Weights of a small sound classifier.
Training: muon at rate 0.0037, held-out accuracy 71%.
Data: trained on acted Russian speech (Dusha), 64.9 epochs.
Rows from block 14, named by matrix and row number. Each number is 50 + 10 x the weight over its row's rms, rounded and kept within 0 to 99. All counts start at 0. After the name is the row's rms in percent of the matrix's.
# short0: shortcut pointwise conv, stride 2 (model.blocks.14.short.0.weight, 432x288x1), inputs 0-95
short0.13 113:47 49 60 49 62 61 83 68 38 66 46 49 42 50 54 47 48 23 60 52 49 49 39 49 49 48 58 36 51 43 39 51 47 44 38 56 49 54 67 61 29 51 55 56 36 66 28 45 44 49 51 64 40 47 57 44 52 55 57 37 38 58 46 39 46 85 42 45 54 57 42 39 52 34 48 40 44 56 54 51 47 41 35 41 61 44 55 48 58 42 36 43 38 66 50 47
short0.14 076:57 29 49 53 45 41 37 62 35 61 41 62 60 55 70 44 50 60 57 40 54 36 61 54 52 51 40 58 60 48 42 43 54 84 29 54 41 66 47 50 64 61 36 37 46 39 60 57 51 44 60 65 49 33 40 61 67 57 51 51 39 44 38 53 57 37 63 44 72 47 59 30 47 39 45 48 35 73 66 54 40 54 57 50 56 56 58 63 52 41 44 47 39 51 64 52
short0.15 110:47 49 42 63 49 50 47 51 53 47 38 59 54 57 57 49 55 43 42 45 49 48 37 54 56 48 46 48 57 51 44 40 45 48 39 66 53 65 46 53 42 45 43 37 50 48 49 57 41 58 44 69 57 27 40 51 41 43 60 59 46 68 48 56 60 56 44 54 45 64 54 46 44 45 56 52 30 53 44 82 70 47 48 56 43 38 51 38 39 45 58 45 57 20 57 61
short0.16 116:54 61 58 53 56 53 56 48 68 51 49 39 52 38 67 48 30 49 53 49 70 49 52 52 45 62 50 48 56 51 50 48 51 38 72 58 48 55 39 82 42 52 76 43 43 48 48 69 47 45 51 45 51 69 50 56 49 53 45 45 53 49 56 71 47 59 65 40 52 47 43 53 59 44 29 17 51 28 38 57 49 45 51 56 53 55 63 45 67 52 54 41 52 60 42 52
short0.17 107:48 41 44 47 51 41 45 37 30 65 35 43 46 51 45 62 52 53 51 36 45 75 64 32 69 54 56 48 42 49 68 63 56 59 58 50 44 47 65 51 61 46 42 54 48 45 38 53 52 58 57 22 49 34 33 28 65 47 56 43 56 42 54 47 46 49 44 81 56 32 52 41 38 28 46 45 44 60 54 37 62 65 44 46 40 38 58 41 39 58 47 54 29 65 47 49
short0.18 112:59 33 53 45 41 57 66 44 54 55 51 58 32 48 47 60 46 40 45 64 33 59 45 48 67 50 59 53 57 41 51 53 42 47 37 52 42 55 45 44 50 44 53 49 35 58 54 39 53 53 42 32 41 47 65 58 81 65 46 38 29 39 49 56 41 52 67 52 52 48 46 53 54 55 57 37 52 62 56 46 56 55 67 43 55 59 44 50 42 55 48 51 50 42 41 39
short0.19 117:49 62 44 55 44 48 44 41 58 41 60 61 49 46 72 47 45 36 46 38 26 58 46 53 49 53 39 48 47 56 48 49 46 46 66 37 56 55 55 66 34 45 72 50 57 68 39 68 45 57 46 55 38 57 54 44 49 33 58 62 53 54 70 47 49 55 56 45 49 54 51 39 43 44 59 45 40 49 53 53 72 32 50 54 54 50 57 33 43 43 46 44 60 57 61 51
short0.20 094:60 58 46 58 48 37 56 40 64 36 35 62 58 53 50 43 68 44 67 36 38 57 38 28 30 59 42 66 56 46 49 58 46 42 36 46 57 32 36 58 38 57 48 75 54 59 46 36 47 37 64 63 51 54 63 64 40 46 64 45 25 51 46 63 51 59 41 41 50 53 61 53 41 53 53 36 52 40 56 60 30 40 50 38 63 47 44 45 47 36 46 56 45 49 39 58
short0.21 088:56 42 71 67 40 46 46 44 40 41 48 60 38 41 51 43 42 49 48 48 61 48 59 45 45 48 52 56 46 44 58 50 53 42 45 59 35 37 52 41 60 54 60 49 66 43 55 56 52 48 49 38 40 58 49 48 48 38 34 70 46 58 59 51 49 49 68 49 41 54 43 61 66 36 56 54 48 27 58 43 52 45 53 36 50 56 60 58 44 51 65 58 47 55 48 50
short0.22 091:48 47 54 56 51 42 41 58 53 30 43 50 55 65 53 43 37 55 37 55 38 39 52 35 49 56 47 57 59 53 45 48 66 43 45 55 54 42 67 56 50 48 46 45 47 40 56 53 73 35 49 68 41 70 61 81 57 44 53 42 43 61 44 49 42 53 55 49 54 62 69 46 51 42 53 26 41 38 43 61 45 29 56 56 45 46 38 55 44 39 53 49 48 70 44 49
short0.23 066:59 57 68 47 76 52 40 46 51 49 50 46 37 55 50 47 43 50 67 72 30 36 50 51 43 64 35 43 35 47 45 39 45 44 40 54 58 45 56 66 54 49 35 51 50 49 54 57 51 36 41 48 44 34 55 39 39 43 49 60 40 43 41 54 66 75 63 45 46 50 55 35 82 52 46 62 42 49 38 46 57 46 48 57 52 42 57 41 40 41 41 54 57 63 46 38
short0.24 063:39 46 50 63 58 59 40 64 58 68 62 59 45 29 47 64 40 41 42 42 54 51 30 53 41 56 46 57 44 69 51 56 59 61 46 67 45 67 60 50 41 52 57 47 57 53 63 58 67 48 47 70 49 59 39 46 58 38 59 38 54 67 43 67 61 36 47 39 55 50 36 46 54 39 46 39 67 45 39 50 47 52 64 40 61 64 49 50 58 62 27 44 65 56 59 63
short0.25 118:60 69 50 45 58 57 41 41 49 59 46 58 45 66 44 40 44 63 51 51 44 37 52 60 53 57 62 58 62 51 37 54 34 37 52 30 58 69 45 49 61 59 46 60 47 58 68 69 45 39 46 51 49 48 44 35 31 54 36 29 43 37 54 43 37 48 61 79 46 55 37 42 57 54 34 49 31 46 62 51 48 45 49 51 51 30 41 56 45 43 56 49 38 35 57 44
short0.26 110:46 54 49 52 56 40 54 46 53 41 56 51 45 54 43 45 59 44 73 49 36 59 56 67 48 46 50 71 46 51 68 35 37 53 46 57 46 58 53 63 50 42 44 33 63 60 57 50 31 68 57 39 50 50 58 58 51 48 61 66 69 67 59 38 38 49 50 39 58 49 43 47 59 40 57 45 37 47 39 51 38 49 49 35 61 50 51 39 43 65 45 58 49 54 51 62
short0.27 110:49 53 20 74 41 38 51 68 41 52 58 46 51 52 52 44 42 56 54 60 43 55 51 60 62 53 48 31 55 51 42 60 39 45 40 56 49 56 56 44 45 37 62 35 68 46 30 65 33 47 50 21 50 54 40 33 41 61 62 56 36 70 51 56 40 59 62 53 42 74 44 57 52 45 45 45 30 74 65 53 37 48 53 46 38 37 45 51 50 62 47 41 47 37 62 23
short0.28 083:46 51 36 49 55 54 40 48 50 43 44 42 47 42 47 51 51 64 52 31 53 49 48 35 55 70 72 39 46 42 51 51 61 47 49 44 37 52 56 48 68 45 46 44 38 34 47 63 47 55 42 44 53 38 50 44 48 36 54 43 44 48 31 52 57 39 36 46 45 50 54 52 47 45 53 57 61 47 44 45 44 50 52 43 61 60 62 44 70 58 68 38 88 50 52 35
short0.29 092:46 48 62 56 48 73 65 39 29 59 53 52 46 39 42 35 60 62 48 37 47 50 55 54 51 43 42 24 64 49 55 42 57 63 42 48 62 61 57 58 45 41 51 37 61 56 42 70 49 54 55 53 56 44 54 55 40 74 36 56 56 40 44 28 47 41 75 64 50 47 35 43 67 62 57 43 40 56 78 52 58 56 43 53 43 46 47 49 59 64 62 47 43 56 48 53
short0.30 105:59 59 70 48 51 48 51 40 44 63 45 69 57 37 53 48 60 61 53 50 68 41 52 53 73 64 61 57 54 50 35 72 61 72 56 43 41 63 57 69 33 54 48 51 58 50 43 45 62 56 49 54 33 49 45 61 43 39 43 39 45 38 33 26 49 43 46 39 43 83 55 46 37 56 63 44 55 43 57 46 52 62 74 48 39 29 58 26 61 40 43 44 41 41 51 47
short0.31 111:68 51 41 64 55 49 69 49 45 67 40 51 43 50 65 44 49 33 41 45 54 68 56 52 48 61 45 46 54 60 73 52 61 56 62 29 54 46 44 40 62 34 45 53 46 47 64 45 57 56 59 52 46 28 45 39 39 55 44 55 68 63 61 47 47 42 48 36 38 51 64 63 61 58 45 44 54 38 48 43 70 49 43 44 38 58 48 46 54 53 47 35 42 63 59 62
short0.32 102:42 40 52 38 51 39 38 40 56 53 62 49 45 45 50 49 33 27 68 57 60 66 52 60 43 50 44 47 62 48 61 50 43 49 50 50 48 61 43 63 90 54 40 48 71 56 58 31 40 58 51 45 55 46 46 63 39 47 40 49 56 42 58 57 38 44 39 51 35 65 61 55 42 30 47 58 43 37 45 44 57 55 23 77 52 47 54 52 71 34 60 44 40 56 45 44
short0.33 110:38 55 43 41 51 66 37 44 36 52 48 64 43 47 51 65 59 61 51 48 58 48 49 42 63 53 61 52 63 43 44 25 49 53 44 62 40 49 55 35 47 52 41 57 38 52 51 62 52 58 76 44 60 54 35 58 63 53 58 37 56 42 46 26 51 45 38 66 51 53 37 51 49 56 40 62 58 43 51 38 51 39 39 49 55 56 50 58 65 29 46 59 49 59 39 78
short0.34 099:51 52 46 57 75 63 39 54 55 39 51 54 65 49 49 31 64 45 77 46 48 42 60 41 59 38 31 53 47 56 58 66 41 59 44 37 30 37 46 33 27 61 38 58 67 32 63 53 40 70 32 47 51 47 53 36 51 39 52 64 71 42 44 44 41 44 77 61 51 43 44 45 31 63 45 60 53 48 29 42 53 57 47 57 60 47 46 39 60 45 49 39 36 43 35 49
short0.35 108:70 46 44 43 39 52 55 57 51 59 61 51 48 37 56 32 54 49 51 34 55 42 41 47 55 53 53 55 42 68 57 68 68 33 41 39 56 30 59 44 44 45 41 49 63 46 53 59 53 46 69 52 57 33 84 53 48 63 61 32 45 57 35 73 50 45 50 52 47 43 55 50 43 54 52 52 61 36 57 50 28 46 43 52 39 48 58 62 49 49 34 53 48 49 54 39
short0.36 116:50 65 45 46 35 37 66 54 49 61 34 63 43 57 56 56 46 41 54 38 56 56 48 56 85 39 53 37 52 63 64 56 51 38 45 51 43 42 63 50 61 34 55 53 42 51 61 34 39 31 50 47 39 42 52 45 45 49 49 59 41 45 49 57 55 54 38 40 48 46 38 62 42 53 53 72 48 47 78 49 43 57 67 48 40 45 47 73 33 43 48 36 36 56 45 38
short0.37 122:53 62 52 71 53 44 29 45 53 59 30 57 39 56 46 39 45 64 41 56 65 66 48 72 72 43 27 57 50 66 57 41 60 50 56 41 61 51 55 29 61 52 69 49 40 61 47 62 48 41 71 53 63 61 58 39 49 36 49 55 61 40 60 40 40 57 52 46 47 43 55 42 50 45 58 59 49 47 39 41 32 67 60 42 73 54 47 44 67 59 54 72 51 48 37 64
short0.38 104:49 44 47 42 49 56 75 56 40 43 53 36 60 38 63 60 53 53 40 58 38 55 80 48 29 51 43 66 55 41 44 33 51 41 38 60 44 50 60 47 47 55 49 47 51 53 40 41 49 71 51 30 49 34 50 41 53 40 45 68 58 63 40 57 43 62 52 44 47 53 49 71 67 47 48 66 54 43 52 70 35 43 53 44 53 40 58 60 44 66 45 34 37 65 38 55
short0.39 098:57 41 55 43 54 53 41 54 56 52 58 44 34 40 71 53 60 41 40 60 48 53 55 49 46 40 49 47 53 58 46 37 55 45 47 40 51 59 66 39 59 44 54 44 37 66 58 45 49 46 57 55 50 66 37 53 45 38 43 37 56 52 50 46 58 47 46 22 58 49 46 42 69 62 42 54 36 35 56 44 48 42 61 47 51 36 42 45 39 68 62 49 50 43 50 43
short0.40 113:67 60 36 51 48 53 34 55 60 38 31 62 26 44 35 64 57 48 44 43 41 35 43 64 38 34 50 54 47 36 40 42 42 48 55 46 60 53 63 54 50 34 59 57 68 63 54 46 44 55 52 65 62 45 45 46 47 45 52 44 50 47 54 57 45 51 45 48 65 30 41 45 37 65 57 67 58 54 52 54 39 43 33 54 43 41 55 39 46 43 57 45 61 60 59 36
short0.41 095:56 65 48 50 59 64 42 51 58 68 35 49 27 54 42 49 32 44 60 51 41 56 53 54 72 56 27 67 40 59 33 63 50 48 59 61 40 43 65 48 59 38 40 56 55 61 50 38 50 85 36 38 38 65 54 45 53 52 43 40 45 69 46 52 53 50 45 58 53 40 35 61 51 43 49 41 47 49 46 41 38 43 58 48 49 58 39 53 65 45 45 41 50 33 61 47
short0.42 104:34 55 60 50 52 39 46 54 48 52 70 47 40 53 48 51 50 46 42 47 53 59 52 45 68 54 40 65 54 43 67 55 60 68 50 31 36 44 54 67 43 50 51 70 37 61 43 55 61 54 42 53 42 56 39 65 56 30 47 63 27 50 60 53 54 44 39 41 38 50 53 54 36 45 33 35 41 48 51 40 72 49 82 46 35 51 59 47 38 58 53 72 43 45 59 61
short0.43 111:57 39 61 43 61 39 59 58 48 52 51 47 53 54 37 52 63 51 38 54 40 57 50 69 38 42 54 45 48 60 37 52 48 47 29 48 51 51 38 50 50 60 73 48 46 68 49 59 41 53 43 64 49 63 49 33 48 45 61 39 45 56 55 40 39 63 51 52 44 56 55 51 48 51 49 48 32 57 76 51 55 55 60 58 46 41 67 50 51 37 42 37 57 41 54 47
short0.44 084:58 63 42 60 61 65 65 57 46 65 53 49 63 63 50 51 39 46 54 52 42 32 25 65 25 45 51 68 47 62 44 58 47 53 34 39 52 56 37 54 54 47 45 46 62 59 36 60 38 37 59 38 37 41 51 46 59 39 51 50 48 48 47 57 48 63 44 50 45 59 41 68 35 60 62 46 62 52 38 56 47 57 53 74 35 47 47 55 53 46 46 43 53 41 54 47
short0.45 092:39 39 42 57 55 57 49 50 43 51 47 40 32 38 61 34 49 46 55 48 50 35 49 39 36 39 34 61 69 54 41 54 52 44 44 60 51 40 71 51 56 55 50 53 32 51 56 35 62 49 62 44 42 45 63 66 60 53 41 25 57 52 37 66 53 48 54 46 49 71 46 26 56 61 54 55 60 58 47 74 45 53 26 53 45 55 51 47 57 53 51 40 48 43 64 39
short0.46 122:67 35 48 48 37 53 58 50 57 45 49 37 73 60 60 58 56 48 35 44 73 65 50 68 63 45 68 48 41 44 60 65 41 45 65 47 47 54 50 59 74 46 45 49 51 48 40 47 38 45 45 38 39 44 48 44 61 55 42 64 39 45 60 64 53 45 37 56 48 57 37 38 45 51 49 47 36 54 51 34 63 40 41 52 58 45 41 56 47 48 41 61 51 49 37 44
short0.47 106:47 46 59 48 48 48 57 61 57 65 67 49 66 58 61 63 52 41 76 74 64 51 46 44 59 34 56 49 47 53 44 48 50 52 42 73 47 67 60 37 62 57 36 53 35 50 48 31 54 44 47 29 70 63 48 31 55 34 57 55 40 55 47 60 55 59 54 47 66 24 34 38 36 67 57 63 37 46 52 42 44 50 47 36 60 33 59 41 30 52 51 41 84 58 53 62
short0.48 065:47 36 65 41 59 65 54 54 55 44 64 45 33 48 54 57 45 57 56 49 40 58 73 59 39 59 55 48 54 57 67 35 51 53 39 51 39 52 46 50 41 54 48 58 46 61 44 53 52 55 49 63 48 62 76 41 36 57 47 64 40 56 55 60 43 44 40 46 50 40 41 36 34 38 30 43 49 53 62 61 44 58 39 50 48 49 52 49 58 51 58 51 36 51 33 33
short0.49 089:47 57 41 54 45 41 60 39 40 57 51 53 64 50 47 45 54 56 44 36 68 58 54 49 79 49 42 75 30 66 56 64 48 21 54 52 43 56 43 55 39 67 45 31 44 47 55 38 46 42 30 46 39 53 65 58 67 58 61 47 60 28 60 57 37 53 56 68 41 47 59 45 44 55 53 51 47 40 36 56 34 54 52 51 49 52 46 38 53 46 71 54 47 65 40 45
short0.50 123:53 50 67 45 75 60 41 32 62 59 44 43 65 36 39 54 45 41 58 60 49 45 59 49 51 51 49 32 58 47 32 52 49 63 38 72 34 48 51 56 39 54 48 50 54 50 47 47 52 58 51 34 31 46 44 35 58 64 61 36 51 51 36 46 52 64 45 61 60 48 51 52 50 56 58 48 47 56 33 50 51 28 53 60 51 52 57 41 58 56 45 53 48 38 47 48
short0.51 121:76 48 60 56 45 54 27 48 43 48 63 54 32 64 39 31 47 44 46 45 57 52 48 58 47 49 43 50 60 42 32 49 50 71 40 52 53 48 50 54 48 49 53 44 50 29 63 69 31 45 73 49 42 47 39 42 66 35 69 45 62 40 63 29 44 37 35 36 57 51 45 44 40 37 59 34 64 62 55 35 38 38 51 66 52 54 51 49 67 68 64 46 43 47 51 47
short0.52 108:55 66 42 51 54 47 59 58 32 62 52 41 55 74 63 42 48 65 31 50 59 54 34 63 55 45 61 39 53 62 67 37 49 48 41 55 56 33 46 47 48 51 72 54 53 73 59 42 53 67 49 40 39 55 44 56 45 60 66 45 41 51 42 50 69 39 42 51 65 55 74 48 47 53 57 43 59 23 36 56 50 45 50 57 55 51 57 55 44 55 41 40 53 57 46 50
short0.53 095:51 48 65 47 39 43 41 42 59 44 56 44 45 40 42 43 52 61 40 77 50 48 50 55 48 46 51 58 48 41 50 41 60 51 45 54 44 57 54 65 57 65 67 41 48 71 44 27 39 54 38 57 51 33 72 38 37 59 52 47 44 43 30 43 41 44 36 67 45 47 59 43 60 72 64 58 66 49 63 64 58 45 38 55 71 63 57 54 50 63 41 42 56 52 62 66
short0.54 113:45 47 49 40 57 55 60 56 50 49 64 55 49 43 46 45 60 49 43 44 75 57 39 63 55 52 64 32 63 36 42 71 37 43 50 59 42 51 38 58 56 44 64 53 49 30 56 56 43 47 63 54 49 37 56 39 51 48 64 49 41 63 57 50 56 42 50 57 35 49 50 70 41 48 47 58 51 60 61 45 47 52 57 43 54 43 38 46 34 57 28 54 47 34 72 52
short0.55 106:42 44 34 55 48 44 58 60 50 42 41 73 54 44 57 51 56 44 67 73 51 36 43 47 18 43 44 49 45 38 30 61 41 48 48 45 52 43 57 41 53 73 42 52 38 44 40 36 47 47 51 43 53 40 43 43 54 46 48 60 71 65 50 46 44 50 41 54 55 56 50 70 49 64 55 52 45 51 48 44 52 53 46 55 50 46 38 56 45 42 34 59 61 53 43 59
short0.56 101:33 60 37 45 45 48 60 47 42 50 59 37 52 45 56 54 53 64 58 29 33 34 47 43 37 49 64 38 55 50 46 46 50 40 53 31 58 56 54 22 42 61 62 56 51 47 58 47 41 60 53 62 57 22 54 48 65 47 37 49 55 37 44 52 55 61 42 55 67 50 50 45 38 51 36 68 43 52 68 51 42 53 56 43 64 40 56 45 53 46 54 61 48 51 50 66
short0.57 090:47 65 48 48 34 41 55 32 54 55 49 29 55 47 77 37 52 56 55 39 48 51 63 64 64 44 49 63 57 33 37 48 49 60 43 44 60 45 47 42 47 52 64 55 53 70 44 50 48 29 64 46 42 52 36 71 43 43 61 51 53 44 53 44 52 49 44 55 69 55 55 49 47 51 50 45 64 47 68 65 55 51 56 55 36 47 35 42 48 30 42 34 52 44 46 56
short0.58 098:58 57 66 44 35 47 39 57 51 45 41 43 52 43 55 43 41 44 54 65 47 72 43 55 43 43 47 33 54 69 36 42 46 51 29 60 47 31 50 41 70 37 48 48 46 62 41 43 62 45 42 52 43 44 61 53 65 55 45 29 37 64 66 57 53 66 50 63 57 43 58 35 45 44 31 52 52 71 62 41 53 71 41 30 50 58 68 44 56 55 52 59 60 59 55 66
short0.59 111:52 65 39 49 64 64 48 41 76 48 48 47 51 53 59 44 50 36 62 45 42 52 57 45 43 55 55 71 57 37 57 52 26 38 41 47 64 42 58 40 63 48 50 48 55 51 34 37 38 41 34 64 59 31 30 65 36 62 54 38 42 71 65 35 59 60 53 54 73 57 48 60 33 43 50 65 40 56 45 29 39 63 44 46 56 58 74 47 43 41 41 69 31 39 61 40
short0.60 112:57 50 55 54 56 46 41 63 40 43 58 65 46 52 34 45 70 40 41 50 62 44 39 52 46 36 68 53 51 38 62 57 45 27 77 58 60 42 42 49 61 45 55 54 31 45 63 44 39 48 64 55 37 42 48 52 40 56 36 43 41 48 52 30 54 47 64 48 43 65 30 47 57 57 36 40 65 49 53 40 44 43 53 68 72 29 43 30 46 50 56 59 47 52 68 55
short0.61 095:40 36 58 41 44 49 62 42 44 74 56 58 48 48 45 46 52 61 45 63 45 48 52 45 47 42 51 50 47 46 45 48 73 29 68 38 42 53 36 40 71 55 51 49 57 45 50 27 51 39 56 50 50 51 45 46 54 53 63 50 45 56 25 46 51 57 56 54 41 47 45 34 55 59 72 58 49 34 40 70 38 58 67 69 37 45 44 53 47 31 39 41 58 45 41 59
short0.62 083:49 50 51 61 42 62 51 47 41 48 48 60 24 47 56 41 55 68 33 53 59 53 50 38 46 54 67 67 44 61 41 37 70 49 44 59 71 49 47 56 60 52 48 61 65 47 60 58 59 46 42 40 35 53 54 47 64 37 59 42 53 68 59 46 54 51 30 44 46 58 44 47 38 50 35 56 51 69 57 47 48 55 68 28 63 63 55 58 71 59 47 40 47 42 45 59
short0.63 051:65 22 64 49 50 42 55 53 45 61 57 33 51 56 58 45 48 39 49 49 36 47 38 53 42 42 61 55 51 40 49 53 44 47 52 51 66 59 35 64 39 49 61 53 47 53 62 43 33 68 51 35 63 53 53 54 56 43 50 40 55 47 42 63 49 54 41 64 61 67 65 40 44 43 57 51 52 51 46 68 31 38 52 45 50 43 50 45 59 60 62 27 58 50 51 40
short0.64 102:40 57 68 47 58 38 47 44 61 39 46 43 41 55 49 44 48 47 37 48 50 51 44 49 62 46 58 37 36 56 58 55 60 64 48 59 47 56 53 37 38 74 37 71 59 38 50 66 49 41 54 60 46 50 50 49 43 57 53 59 50 59 38 45 34 56 50 41 48 42 52 59 46 27 56 51 44 41 37 65 58 60 43 62 50 56 51 45 34 66 48 35 63 45 46 52
short0.65 101:43 57 78 49 42 58 44 34 43 45 46 35 40 60 40 47 37 60 56 47 54 59 45 44 43 52 45 54 34 59 35 39 58 34 56 52 59 42 48 45 35 57 54 46 61 38 53 46 47 43 65 49 37 38 41 32 49 51 46 55 71 41 41 47 65 55 55 54 46 68 43 36 74 48 53 50 56 45 47 49 45 40 44 49 51 51 65 57 74 29 42 55 53 56 57 57
short0.66 098:48 54 46 37 51 54 48 41 31 51 39 59 60 50 41 55 54 45 56 51 61 44 46 60 44 43 49 58 73 55 47 62 46 41 31 48 76 43 50 47 45 54 55 39 35 47 62 58 48 47 49 65 53 50 48 46 46 56 47 63 69 41 67 64 52 39 53 51 56 49 53 54 41 49 39 45 36 43 54 61 37 75 45 56 48 52 52 45 45 37 47 45 47 69 62 64
short0.67 123:41 40 55 40 39 32 53 57 47 65 41 37 50 37 46 74 44 55 61 60 39 53 63 38 40 53 41 42 51 53 60 53 46 53 47 46 49 51 57 55 47 44 44 37 34 33 53 39 51 31 41 64 32 33 52 49 30 58 42 69 57 59 33 40 29 47 48 47 49 46 43 48 43 56 58 50 42 25 60 52 50 56 48 47 52 58 43 59 43 57 57 46 43 44 40 49
short0.68 098:53 53 59 44 49 38 41 46 64 36 34 66 60 38 47 61 63 43 46 48 67 40 42 53 58 54 50 61 42 60 34 51 41 50 51 45 43 42 46 42 49 51 51 36 53 52 36 41 47 48 46 45 65 43 61 53 59 60 47 43 39 49 56 43 44 46 52 61 54 53 61 47 45 34 61 51 65 36 47 39 52 35 45 46 55 66 47 40 60 54 68 48 49 61 57 39
short0.69 116:58 41 52 34 36 50 73 58 46 61 24 41 59 38 64 54 40 44 48 50 64 52 62 40 49 53 46 45 64 52 47 51 56 62 54 55 55 45 59 55 49 34 23 43 33 50 47 70 52 56 31 50 61 38 47 46 57 54 40 34 52 72 46 51 77 52 66 49 51 53 43 45 23 42 67 48 34 62 45 59 54 51 44 31 64 51 50 47 50 48 35 52 51 53 48 58
short0.70 074:57 45 38 47 44 60 58 50 52 39 67 56 65 52 39 48 51 53 44 60 48 27 46 83 55 53 53 51 67 48 52 47 37 47 43 41 37 33 50 56 58 40 40 31 60 51 38 61 44 56 45 48 77 40 30 45 48 60 47 35 47 67 55 33 54 50 45 39 50 57 56 58 39 49 51 54 48 39 49 49 51 70 43 58 49 43 47 47 50 46 54 55 48 58 51 36
short0.71 104:44 59 62 53 45 59 37 35 43 47 48 55 34 60 47 49 72 44 47 55 45 34 38 61 35 63 46 56 47 22 55 66 37 60 64 58 51 66 41 49 68 60 50 36 51 66 57 37 56 46 38 26 69 45 49 52 59 42 47 33 55 44 55 46 57 55 59 66 46 60 77 47 49 53 41 60 50 54 39 37 55 53 48 68 43 56 41 39 41 40 53 38 34 64 62 44
short0.72 093:38 45 54 44 39 42 47 47 48 41 56 56 45 45 66 46 55 56 58 61 59 28 54 43 51 48 64 48 53 50 50 55 50 60 34 40 51 39 42 52 46 57 31 53 59 54 46 64 51 46 45 41 49 32 59 41 64 44 58 48 50 53 27 61 36 60 61 60 64 48 42 42 56 66 65 33 35 42 65 50 40 57 45 46 38 45 30 44 77 70 48 56 46 63 28 57
short0.73 086:49 40 50 53 46 33 43 49 46 36 50 60 42 40 53 25 59 68 52 47 55 50 39 36 56 53 69 60 65 52 63 47 72 48 35 55 51 43 77 53 49 59 47 52 38 36 51 59 42 45 73 71 53 64 51 41 58 47 54 34 45 47 64 49 45 51 56 54 39 38 51 39 63 51 53 45 46 35 53 48 53 49 44 55 55 56 76 48 42 60 43 45 52 40 52 55
short0.74 100:64 47 31 48 39 59 40 58 63 50 58 47 59 51 52 40 43 40 44 42 45 49 49 50 52 38 47 45 33 75 66 35 57 56 57 50 62 45 44 41 51 38 53 63 59 48 37 49 58 45 68 56 51 52 46 38 62 56 57 70 60 66 46 46 66 46 56 77 61 54 42 52 39 49 38 62 67 58 37 56 72 58 54 55 65 64 50 46 53 50 36 62 51 45 43 45
short0.75 095:62 52 30 56 63 61 36 45 84 46 51 52 61 40 54 52 64 47 55 54 46 46 39 48 38 61 36 50 31 42 53 68 60 64 62 34 41 58 33 62 56 49 44 37 48 39 68 54 60 52 43 55 28 51 63 52 47 35 66 58 54 47 71 47 60 50 78 55 60 44 56 36 52 52 40 73 50 44 49 24 55 54 44 50 47 45 65 38 47 50 57 50 46 49 44 47
short0.76 118:43 40 40 63 44 43 49 49 43 36 25 41 51 39 48 48 57 46 54 51 45 47 48 38 44 50 46 40 54 46 49 49 47 61 49 34 33 69 48 68 44 49 55 48 46 53 50 51 44 36 64 73 45 40 45 63 37 42 58 35 56 46 42 46 51 47 49 75 47 44 41 48 63 63 58 47 66 65 59 42 46 53 55 47 50 50 56 37 59 36 58 43 37 64 54 46
short0.77 106:33 49 56 33 52 34 57 44 56 61 71 56 58 48 75 45 43 40 67 50 48 59 47 56 52 53 43 35 42 62 56 43 49 32 33 48 33 63 44 59 61 62 41 38 41 47 56 35 59 35 59 67 43 44 65 51 49 49 44 42 70 54 65 36 37 57 44 43 39 59 65 56 44 51 63 44 55 31 41 44 25 52 49 36 39 46 36 48 60 49 40 53 44 58 52 47
short0.78 114:43 43 69 41 88 43 58 48 58 52 56 64 44 51 65 46 41 43 40 42 32 54 38 46 53 44 42 42 46 60 52 56 63 49 35 66 48 35 43 47 49 35 59 45 44 47 42 30 60 52 57 67 49 45 52 38 48 50 52 40 51 57 43 43 61 31 56 52 48 45 54 61 54 75 55 57 44 53 63 50 42 41 58 51 43 39 47 49 54 42 54 58 42 37 38 41
short0.79 094:34 41 54 34 27 55 39 51 42 46 51 58 73 63 45 38 44 48 50 51 62 36 46 53 53 45 51 57 48 64 40 64 45 41 65 53 69 39 43 47 53 56 48 24 44 64 48 31 43 56 62 53 34 58 45 44 37 44 47 50 56 37 51 46 50 43 55 27 63 40 51 36 69 43 63 56 41 43 42 66 47 63 51 57 48 63 58 66 63 68 58 30 38 34 47 63
short0.80 111:56 50 68 60 41 35 45 36 58 86 64 40 60 44 47 30 46 42 54 57 49 40 43 43 65 65 53 42 39 53 49 51 47 53 44 51 65 48 64 49 42 41 54 46 28 51 52 67 44 59 70 62 37 35 70 60 57 28 40 34 51 54 54 45 47 50 60 41 46 68 52 64 45 49 58 64 47 48 43 42 40 58 42 67 50 53 57 57 38 58 66 65 49 61 37 25
short0.81 112:46 26 46 57 40 49 52 60 52 53 71 41 59 28 64 57 53 47 60 40 37 59 49 47 39 47 53 50 38 52 46 44 66 50 52 47 37 49 58 45 37 56 36 51 29 40 52 42 55 40 58 55 90 53 39 35 49 43 40 35 47 39 46 35 55 44 46 54 52 51 55 46 52 48 51 43 45 47 55 49 76 44 60 37 55 38 52 62 37 77 42 53 60 52 27 51
short0.82 064:59 51 33 22 63 43 58 58 54 49 53 51 52 48 39 58 58 64 62 36 58 31 49 53 56 34 49 40 40 53 69 49 60 47 53 47 54 50 54 39 60 54 55 42 45 62 47 32 71 53 58 49 61 52 38 42 47 64 53 41 49 54 78 46 52 53 51 43 47 50 65 37 28 55 46 55 48 39 43 56 48 51 59 49 60 56 30 59 33 55 49 60 57 50 45 58
short0.83 090:59 49 62 47 55 56 47 57 41 42 53 37 38 49 58 66 51 53 41 49 47 46 53 46 35 41 45 53 36 41 48 42 58 49 42 36 56 44 44 54 51 45 51 53 60 60 49 58 54 56 38 41 59 38 53 54 44 40 35 59 62 54 52 50 72 65 38 53 56 55 45 46 44 33 47 70 54 51 43 50 53 47 42 36 77 49 50 52 27 60 65 59 40 57 50 51
short0.84 091:66 56 35 54 44 43 46 60 41 50 50 52 35 51 59 42 47 39 50 54 52 59 40 46 56 53 69 35 42 43 43 69 50 43 50 49 61 43 55 55 46 33 45 67 71 54 48 53 53 68 45 53 57 61 42 63 58 44 70 37 49 54 48 45 61 58 63 66 39 31 64 57 74 37 67 61 42 52 50 44 51 58 48 41 36 51 30 45 54 46 63 45 53 66 38 49